config.toml
arch = "transformer_decoder"
model = "autoregressive pixel model"
dataset = "Sentinel-2 satellite tiles (TerraMesh)"
train_examples = 36250
image_size = 16
horizontal_flip = true
levels_per_channel = 8
vocab_size = 513
width = 256
layers = 7
norm = "layernorm"
norm_position = "sandwich"
hidden_act = "gelu"
mlp_ratio = 6
head_dim = 48
fused_qkv = false
bias = "none"
qk_norm = true
layer_scale_init = 0.1
parallel_block = false
dropout = 0.1
inner_norm = false
positions = "learned"
tie_word_embeddings = false
init = "small_normal"
optimizer = "nadamw"
learning_rate = 0.0014
beta1 = 0.95
beta2 = 0.999
eps = 1e-08
max_steps = 8100
batch_size = 128
epochs = 28.6
lr_schedule = "wsd_sqrt"
decay_fraction = 0.4
final_lr_fraction = 0.05
warmup_steps = 240
weight_decay = 0.3
Rows from block 4 of a small autoregressive pixel model, named by matrix and row number. Rows with one number belong to one neuron. Each number is 128 + 24 x the weight over its row's rms, rounded and kept within 0 to 255. All counts start at 0. Numbers have three digits each.
After each neuron's rows are labels from the 100 images, of 14976, where the neuron reaches its highest value: "top examples" is what is common among them. Only what is clearly more common there than usual is listed. The data: Sentinel-2 satellite tiles (TerraMesh).
# fc1: MLP up (model.blocks.4.mlp.fc1.weight, 1536x256), inputs 128-255
# fc2: MLP down (model.blocks.4.mlp.fc2.weight, 256x1536, transposed), outputs 128-255

fc1.249:115115159122111135135102146094138155154122088142093147145129132140077155123098114152160124126122215096135088129097141097125120146171182119116125135140125125153137135130115065110101135119149126123090121113111122135104120116164124165100132143114130140181136179144164131160119151156151085157137151129089094097108122103132117120124135107128129123141164124108185131175180114096127139136127
fc2.249:132135143143125097130163124123116109092102152136131128057131083122094153138117114106118061134145103168149125139160103114146114139125140118097176082116120138148118113110139158108112152123130124101170138100127136174108136125121108108140102125093127098110130147149161117100131108109139098081109064183149130152113163121133130132110083098177160128133136126133160073138103131163135132172144
top examples: snow or ice; main land cover: snow or ice

fc1.360:154142101141115149143101172164112081151110134111112162079110110127122142140114117126115149163132141137114149098145174119136104121145161107085130165133105155113115121067125114110155154085090122133141109133113103139160151099159172197102100089114107069089140116127112096113093151099138157168114099118150096108104114127159107114135131138156145150120140135091131178132084151148118144125104
fc2.360:122150135134159101143138143101125157144204128123142132088130143123094121112162096147152121158116137128166117137140127117096134098128112145118152132119140115121091098144143131151166136134118168140144111138121096117110161146119092144142131130152113135164106129144162147099111123150101108108158128158118137132090123157127119107090153109120179121114121145094167078140143153150126141142135
top examples: water; main land cover: water

fc1.450:112114094109136127122140086127143136156099132136132150177138097096121095143123152161126152156099160161157130196120140137141129092149160137152157155135124135165137182138128158106143150128157153116103157111110151168151089123148133152123173132153145106172154196134118111101129102156154160166088133116115089104132142100130110091170129115134128108106131118109117146110147134113156115093115
fc2.450:167105112145122127097125126110155144161134140160139155073135118098137086116114135193120103113099137159106134165093091153148150126107137159138158152130109128202122163144114137128101141134123162100093128165105116114160107147125102116127107137144145094165097117087115119134113117154133131157099127115111091161147151134142087086175112154132131128114113154088110116137135106134120151120120
top examples: main land cover: rangeland

fc1.325:110136116128152143096115146122158126164139176105135140109127141132124133132130117103104158153147199125154108122106146169104101114128129110122127143142125146102138140162107112074144118103160141137113169108158124107115099117113146100111195080099137166136157117133130116111169095106173147187108133132099108145110129106125128118114110119107164131127138106116119186112171098075116103133114
fc2.325:140110142089102130114096127182124130108123193122123148129158163126181151131097146140110099131134167146159151170131147134103116157163119113091115134164136119128200145080088132150071179089144092058105142130140152152062123122094136125121118115140146106127136130054094074120137157136150156134085112128094104179154141143095134093156159087162136144125158142118127101120108140101121118116103
top examples: crops; main land cover: crops

fc1.392:144137136139128154149110089125121104135130103145068143120125108071130112145109135110118091128098138134106125087169114187103142142114144132158124144123124162100167110128122141161136119094153136141089169130101100131189103148142165118148136133090133115135170138132104122084166109084153143129142126134113140107112126103159146133123125112130116129114128146113138142130156103080133088086089
fc2.392:137099113135136115104119099100147171114157099139135139146116123137091094112135124151129118100086088133106131080098127088116122107129157141165179196139070116190127142124126189099069128123099091086127149149116129123127138107127119124138139135121100081170125149143115155117111105168124122106152124099099125127168137181119132104154116144080161120103142115129164137151144130091151065133113
top examples: water; main land cover: water

fc1.18:124080122135133144135119101103174144119138151120123099099156198171071135157146092168102085114152171105108127104081149156142113122144172101106145162130153126107129171132141130150147124149159155151085115144134123105147137119161144148088149132139116085140149109145116133108121157089088093139119115081103080123128119125151127087170155137128115130148144139113125127126129164114113148140177
fc2.18:133132162180130152111122141101109145079133116160113116130090160116111097137192102120146153187099138151110176131149135100179153145105120155134136120113146145155122108140132124108110097090119148108166136154130095117064126140132099114125082106142143153094094140115057138133118181126139093113124117116143109146114127124113106094076138150105151137127113144110119121144188153129148168122145
top examples: snow or ice; clouds; main land cover: water

fc1.463:111072105093152127115143099120170150127143101101126159103093119102050114108115125126126113177141101099154084103167092128091108108126094099133115131122129138124112098122080155147159142105158161114135128108184137148133122151116149130114146171133113113141157125124090120134142141117134161127098120104134099088121172146168161161149120132117131141151164130165183143142111120131106069130155
fc2.463:114142084127140087134128158132130091152155116109152141131143152146096132109149125120089121124147139138137097093066115131100116140105136108132117132135132118153086157093160173096134162145120142144149142119151170157160130165075135153129159157124110136136139125136152137130157109167118140095155118122106196125156196173146150144121146111126125150132149166199137139135113109134118069085154
top examples: main land cover: bare ground

fc1.157:144165151117136110094146124099122152154121104126125156099120105104130118141121141096101101199121133144082132155183156118116123135114107137091115117134103148138124150112130159093119194144120203139132110099134123106163106190136125116137099158098125103124131145148090123119113120117129123138122118133140138085096126152134116150145124103172115152128182111125157141139170094083180148122129
fc2.157:116145142148104106145138150104177119094149128142156104183104106133099137097135110139075125131126155130109139082082115110131128097069101130142074128157157127069119125136121114156131097090141124103132170131130164106120100121114117121158141125154144181115119160125148145122126160115171100127121156135154126110121131126150118082095154120094137124142104158150134115154129137108129125097098
top examples: crops; built area

fc1.261:118108107103120124092123127149120146161114166156146121083140133165132099104138114167124126149156127110152137105108135157148122155131113114105103122125145166121092156137140134126116143148124142131124083137174138157159092150126155120134133084165116142172116152147135122114151095159105153148105144111129115124113112140147126070088126109120125106153157140159120130162128090131121153120150
fc2.261:173133171119133124097150111135174135105107177110083104139139061082139149144092104112108140146096139123148133132147133077111136116150147146147110129128134133138150131111116172070131116151137148130130196128107144123097147120134145162110146118127116151097112113121142128120131158164125110139176132163089078155077132132113166172116095106140120113104125134136190107125161100105117085114137
top examples: snow or ice; main land cover: snow or ice

fc1.390:062130112133130133108121102120138121086109119127131154132141141160117153127095074088144120157113112139131123128137156113141131132133105142105127116135116135076115099130156126157150142160109088156098116112140129154124137132146174143130152106109093088121121174126146145112186136138159161133101112136149125134089109112199135155117177103139112150147147149127092171146140110126144136113177
fc2.390:129137103103146143107141123123155117132119100131121146121139138083109142142131131121097109122125117189167121139111107123171112121130164120099163119135135144139122117074095154147140143126097115173117134109155118136140119146143129180085139134128063123139117114143163122124163105118140120135083141150112122145113107153172124146149076118070158124128132154132122112144179124094096153168163
top examples: snow or ice; main land cover: snow or ice

fc1.709:101095140102150152097138146113144125142073128139146175159157143142142117094117129094086160112082121153150128135146160123183139121116151141095101179134157139131114137144162121148138080096143124136118100127133101099135128138149145127095172120140078119125135139153107122147167145104163141145067143161079133128112129094145130100113113125126129093116141132084150116111137125131124172142131
fc2.709:111101095144165122094149112139166116138078105131133184122144130126137082131103155104130128118099126147143119123154138102155112146111157125082134166137133128111173132148182108121177124116098124155155148158123119128117145161138182110112120104129137146153117124107117126117116140128123131098125187171080147081121131133157124085127086167141134128104104162088089138120151104105125193109128
top examples: snow or ice; main land cover: snow or ice

fc1.499:133147173153147164116138096126119119149125131146109135192152095081133143099142111144113146108108154167145143157101134130100132117158153151131117133135065103106099131165105097172111116112133115124128105144141152163126109134126106148126113093160162156069122106134120130079151112110177128144097098116089093133087131119118113132092127125119144111112123109108109198123158111109144072132127
fc2.499:119081077154126157070120134128131144105091141160158146133123112110120147160122102083148111181154115172138151162162104147087120104115140137103156126111120158131138136151104128102163108111131131126132155103143116135145111131169122095080114139163128109138140133150105130089114126148156140124078099126078071144108147135100115077094111138160128127114124145095113097139112186145140146133131
top examples: main land cover: rangeland

fc1.412:077152156130136122125118102113113122133094077142072145126062098118114127158122114163161113155116161162093119122171136160112129098124157119139093096084108140115152115120112117090087158092132135172129106071150135139120136087171156123124102118163155127106100151152138125105156127091149121126108139137119104118110129137211140135116168082163117128113113108136164151142129079107169137128174
fc2.412:123124064132137160117129088083114071117108100126102111151131125130096140131206111125129092146140151102164109143110104139129129126147158128104147123079124149160097105104096145130159122128111169141151135123178082151147117102123124135094132122143106144138113111164168126110140150145130099115132127147129127151120124140179116165075080166100139159138104149138139088133159192142161140153169
top examples: snow or ice

fc1.613:154094110165132152135137092099171122147136123120132118123118172092135117155137131139143136122127121113106106126123159159163140173152134122146135157125094171143159123111158089123133114092151138145133153109132131097168123091131150121119147114065127081107127112154093121105142102082108148130127081126130114129108144107098153116128151106102126115134134107133140092134143094078177118093111
fc2.613:087093112176137141113143111120101156137157126118100097153156095121145143135130095080128177120086126147111128103124130147162150080119136136195165124115117140164098112146083121115100109128127127154107092141126118149128108107120150129101130089134115114135134172139076139154128090117103132120100087096125120127163128115125153119161159145110133115088138123098160104115149131118129100073112
top examples: water; main land cover: water

fc1.281:088134158121155146096128162126148140171124116113144105140138100107118108152128098146131131101119098154129138112167160139155130070117108152173161121098165150158102161132127124133088134148175166142142137140124090148161139131111153125085142121117111141131121156146130121153170127136143143142093130132144077151133177133118130137153130102126126088146181125150124105103111118137154112104143
fc2.281:154123141123124106110114129179100104141141107116132131104153170138097088104142153137158117096116141105130117101109126182137140215113099156147094138160183116159130164107080104079116107130126165139139132142137147167177128157087146156126107122125099167160137132117116117187137122175156123139135132098136153121126145113110114146160111135129135109143130172154106120129150120119110136137129
top examples: crops; built area; main land cover: crops

fc1.195:145141105181103135121123120124179120157128136096130111146136121089138150159118131135124121135145105123167094109120170136098121095142115111134152156121111123110133149148142153129122149132132080152153145129145118113148123142075146076108152114143113114124131136142087114120142162101105161164139077115179119108140174114103118124133126105131150141121154127147131164118102165118154103105128
fc2.195:167143123141124108163106145131164125134151134141123121130184131117172143130106113048133142147134124135145122146162144105122122157137143108099126133124119114091101144112133125148160149133111084130114148137107129189094162120112144098123146139151124122139167121090092132097143113122140161110167152117129160103143125169107137222148143148108140170119152118134124129151088181175108141100104
top examples: water; main land cover: water

fc1.661:117127104155081157179164160133109125132108147115083097119097177142097148131076172168105128139133136136091143112110137118110091114145107133154155178145110103111115124141119125108166117100137119117136108108131090152142141143135139141123131101088119133107158145101228125124153105146168104109109056123152116112140096111156131155102112145100139153138111137120186104138090139153115109155109
fc2.661:140120119074135145137148157134173148135145129145178136116147149136105164135154104158113149138105117130151133152153133128103147172104117164129134128164120099154171180113115126165138139115140153158135098080128071156101124124142097163110135142153123133148100049147119115146102134121099095124132077123089108102136118149128134107100133124187111107112140110129101134135120138138129173079121
top examples: snow or ice; main land cover: snow or ice

fc1.31:146113141166146167133110107135163145167125117099145119177147128106166105112116136131127160157090104135108150117089171141114125094156117146163075110101131168166108125113117138170078113078134123120162131141119096111185134143118142146124129110109142128109102113095080105133116135128109131109122149103120130148115151112157150129132140101108090129130155118124158169119103105139191127122122
fc2.31:124093164173116131137142127099160122150195124126116124143151100119198093093089152150110192078094090155070175134122106116108151113150099116161134117101128158129145105147156151147098088090135118081132123161111124139115112151105136122190102086101151116139095147057120150139114130102108160120103111091154125143156136117144144100146120126127128129126138113114124134113148129137126124081130
top examples: crops; built area; main land cover: crops

fc1.626:138091083130154164173113155124175160143112154108104152157128150140149135190137106148105161127130085150119130136080139146112123078140164118147144158107131147157125126128144170159145124105151097174093149126122130091184137141145131106103147134092107132105142115135111119144117119118107145150125088114132130144133135093157153101109148105132098152132154134154108143137075105101136109135136
fc2.626:129120089145114139102136131091097087101117131140136097153091153112165097062132151077120130118091101107101114089134111131135139151108146131131125137106143114119120097151117124108115099097129118072153128160131129147124112174122126103177073087082127063099151153155103159167106134141139136126105110105144121138153144125155150153115090179122116092113100128119164137150178100139097149124120
top examples: crops; built area; main land cover: crops

fc1.730:093151136140144093095145140112143116118105133136153164148140115107113127121144128092117104131111139164146101140142169107119117154125131124109135165145128155178115158141169138120158139130129122122105144126120146127154148130120172097099145134152132097203187199132119133137143103134147142154114176144128096126091146116133119097134125141120154110126150133065148135155178118122107120014119
fc2.730:224115145134127126163123143149191150107098167114133155118136143100175149126122153129138144137136168157128128167166115110158123117128119139116120141150139149143105119165114128112128140118124120129076126159083162073064160088155120087124143115125142103123130137137090129071141118172151163097148121153125075091119100120103110148130152120101139158113152138105121150144140140113113115141184
top examples: water; main land cover: water

fc1.268:131124130128120145123166110119104146116091115128095151129111110100132121098101095145100115141119120137120134174133133110078157091149156140148095123112090127105127121169110129153139133119168147116118104106111116143135125159129122093098114130117138146068129142147122119106145127082077127134103143143120084120104136094120150098106123131144148144136106135071166149138100117117156145141173
fc2.268:154103064126094135130123109138193189163149136111129140154117146127153150105127149138103147069150113134106163144092139114083110129152181122125131144138116149110163137159116121138149118140164122136099131098122116120139108104187103101132148150114095095145126078118117129096088167130126134144120100051120113117147093123146127105111168113163093140136113117127079135151098175149103101136152
top examples: main land cover: bare ground