config.yaml
train_examples: 36250
eps: 1e-08
warmup_steps: 240
Rows from block 2, named by matrix and row number. Rows with one number belong to one neuron. Each number is 128 + 24 x the weight over its row's rms, rounded and kept within 0 to 255. All counts start at 0. Numbers have three digits each.
# fc1: MLP up (model.blocks.2.mlp.fc1.weight, 1536x256), inputs 128-255
# fc2: MLP down (model.blocks.2.mlp.fc2.weight, 256x1536, transposed), outputs 128-255
fc1.555:096126146122123122099175110127163147156125159117132116171144118121113149147076132090142147116148147106143075143131150112150115157118126120154161126163140101194132124152122103148161106089124136082127102112107118095204135140147154070177133139117126143178109106155156157102122132078162139151114141122115133113130123104157151155100108101124143102119137119135160112097127147117140116141098
fc1.556:193095140153138148169129184137107163128102122124145116176119143168131108099148171132130139111128099107141130104103138161116105133127137108152152127120127106155129133083113150155116114140155141108107126120155123091113181125134122069142160088116115168140112146131144131120074126165153098076148115136115139074125145133107155167109138094125102154091119112118132164107123117117120143125127
fc1.557:131104148114124159142117169121131116128156140120112138139144086122080157071109161077131159128153110155117083134111129125134142149120145126121122146129145140198126090108136100148129124113138120113123076107148111133107129151145158075103133150063104139054110138139107131117135131149125141140132099118157106163143093105127147154117135103147150134155186106149170131145152138105105116159097
fc1.558:089065103124115148095120087142181129114110142115130133158079177093134132174123111090118171120138124141108109156136155101138125114159144127104103149140138133107132159123130151168152145128167168158133133078144126078159092157101116138133113154142165113110095128183102119111122141084147118152116101123119108115129139113166129153126143109124106139137158105149161125121120144139102128113096
fc1.559:089103148154150162156147138099136129140112127081117142128129143112140134109117135105115116138126205147122114134128158111111129114113115134127177119118142146117052139165131183105136132129116170094155185134140100125149128134163139081104107159094103163101145141147121180119153130123140119128115092132088131128112145120129128155105110125154070125102126141134127104104119130150130120084125
fc1.560:127139122103116118131139114165157181150113142116066130132121122132100136103110116158144121148120157119128154127130150145167135098156115112138129110128066172078089144105100103131156154074096120157125106128129139121119109109117137112117164126095102140128133189123083113122157145142110163135151165146129125172130159111132100152150083133144115132131130177072124141159118117127118128123164
fc1.561:115112089163125123138131086115120152142066093140117133131131180127112130124118156150137182086096144157137169142160143136099113157155146102127130125107132130112146141136132120170099149151125112133132103127119126148238111161152133073081137133108132119080095143153112154132151099116148101173086117117136134163103176116132141097097153119128117128083119147103141110141109138108150150112134
fc1.562:096140114136140161175164081083127124148095135149109126136120120101124139173142137141159089112149141113144149136139142159129115148125120135155190136161129129161083130139116145137156137104155131100103148132128125092196171149117156148107139141140083151135162161081137131136117119069122146138104112145164131150144106097112145070116077081138128095122131145156136149113116121126161126125149
fc1.563:131154132135151144139110133110151156130103114110123152088141125165132163137106125057105105135111137125176094081128145094105112141124117138117170126127130128191130132117121159110155147147137107103129106116131073125180157136127125167138115124102093090119143156117122100119173126164147136142081142136140129144089151123099099143099061112152129127117147131131138150139142153116123087102114
fc1.564:134162075083164130160157163134106108175118095164108112123142069127109129114095104132113097130115103143125114204119141125117106118141112139179158134122126157098161140159104121137137156130126140123084090131124097114095125106155134111102150092090131122087109175133119164108116161134123105155102119135130146187104112119119151184082101145140088155150101117099158181135161113111147131113110
fc1.565:130078134124136133165098169116184177150120142092145133130164128148135176083117138093083137096120166120156083129115156191118137137114143089112129148139148110134121149108106147151146121101162149095099193123157104128138155098197158090132161144148104130147148139107126158120125177131135161125108124107114127135123111126126138166150102092107110111128158130132134136129136161144097094106094
fc2.555:098113094125157130148164165123065124102092072152130093090113179144091104104120116159145100157102172144107133131160129128170129131126112185135124140105130094123166123145141116173138125122142152091130110100114098152161161134123138154109143106142152094125121135119156156168119124120134075113136138126133145121134076123111117133105096120183134119131105144111151100118127123114169145105150
fc2.556:119128112115147168167152099136102139081098120107120144092114123131163087121074117134132119136121130158120125141197122127133094136107113115107165114122110101107131125096153089138153140139175127068094133165135135135146124077140129148134123130144095147104137155103094129145157142132172138119118146109124128128136175137166144096151127144123157113123132130113154144123151107133104126133156
fc2.557:100158110100123144120110083122096102121103138146142128148137107112125099159089111121136104167108140133115130144141150108130150143138130129145114125076131126123164107166126110078134097153143114157139132146115129090137106118144120153102131172166120125150102080135156111126115080115149124128113137157137157115086120131114130103121137165126140172115122141150121136133119137116201129108116
fc2.558:146130101122140105135128131135070121134153114153100099095129120155150124130082150104153092122123140161102114119047057101113154154110086123154112120111183163104133125157102086151153104149118135177131140128100133126166095146133113137110116134124101104167101191082109150139142110093134122150139129106139154128120108153083095078124129129131103126127126126132136114122148121113097143107102
fc2.559:110164150112100109141090141128091098130126161108132129104144122139135104128087168126105059174114114135145121084108133141109178102128122151114139202097129114127131140127164192176131132160113101115114141150158124137139086169137087144125119144129103129155126123140134134169100149157128105111130123126094144120126089103095139106184124099105129145117152068108101124117130128114122118159099
fc2.560:112135064075123104118095109135147110149122087136103144129118134084132156147120102136147122155086155128130136125116142147126113149154103109155124111143086092137138139140117173102124155125105150169137104144114123140191098152124092150144131148115115111098067141141103125105082114120096137166132116153131108150110173139148131147145115103124130153110116141157151125181130131116139145129165
fc2.561:123132153137140140178138148130156156134134160150179152114175098126172164140202138105158118089110126135123135136134142110107094146132152132120100110130093116150064089082164170118125149127093123109108130115129124086058178147121143130134119090141138146142157131109101147136114188083095119129139122112136081130113114120103136136170136133154097149108109160114129133128117138132133115115122
fc2.562:139076142148125183069132149114138070121134136099149117137134135144131119158092138153138094131117111104130124113136134156099166105095107115135124149101130150175173121114126136140118132132139143152098072131173116087126137114109121122104107114105130132125103147124126122164078115108098114150099134093137092134128113108098144129159124104104107104144140089169118128092146128164154126154135
fc2.563:118125134146141133149094130156144120116112172146148113127132129083120110126157147124102118142099134111163108080138152144104158112122163182123149142126130110101103156113133123152140122102126095129118131143121110168104157136113123103125133096164128109114147139108125127116128127113101152111122109124120105107126147126166114134098088118141094085123117134124119141106146113101135129125097
fc2.564:078148124145109155124140112134145117140122133129079097117076108111110132098133099075130095110096152131128125112106127145104133156142143104167134159072141153109163127146107078129111100112149140130119145132145103105091087126167126096106125148109126158115126101159153156133074157152127092121155094136115147139125098090118141137115121163102105117125116102112143163139163121139144113129128
fc2.565:165118161174127128150142122133146129110121163090136124125155093101138129175131102099087103119096120135141123111176098132150174122120115143126138133122157141163154079120090106154115100137129123124092113156134098132196121128133139134136129102129113110163146102086110147118133099130185162121129106153063103114131158082122169083119140112077093118120144124128109143114125125102148075143138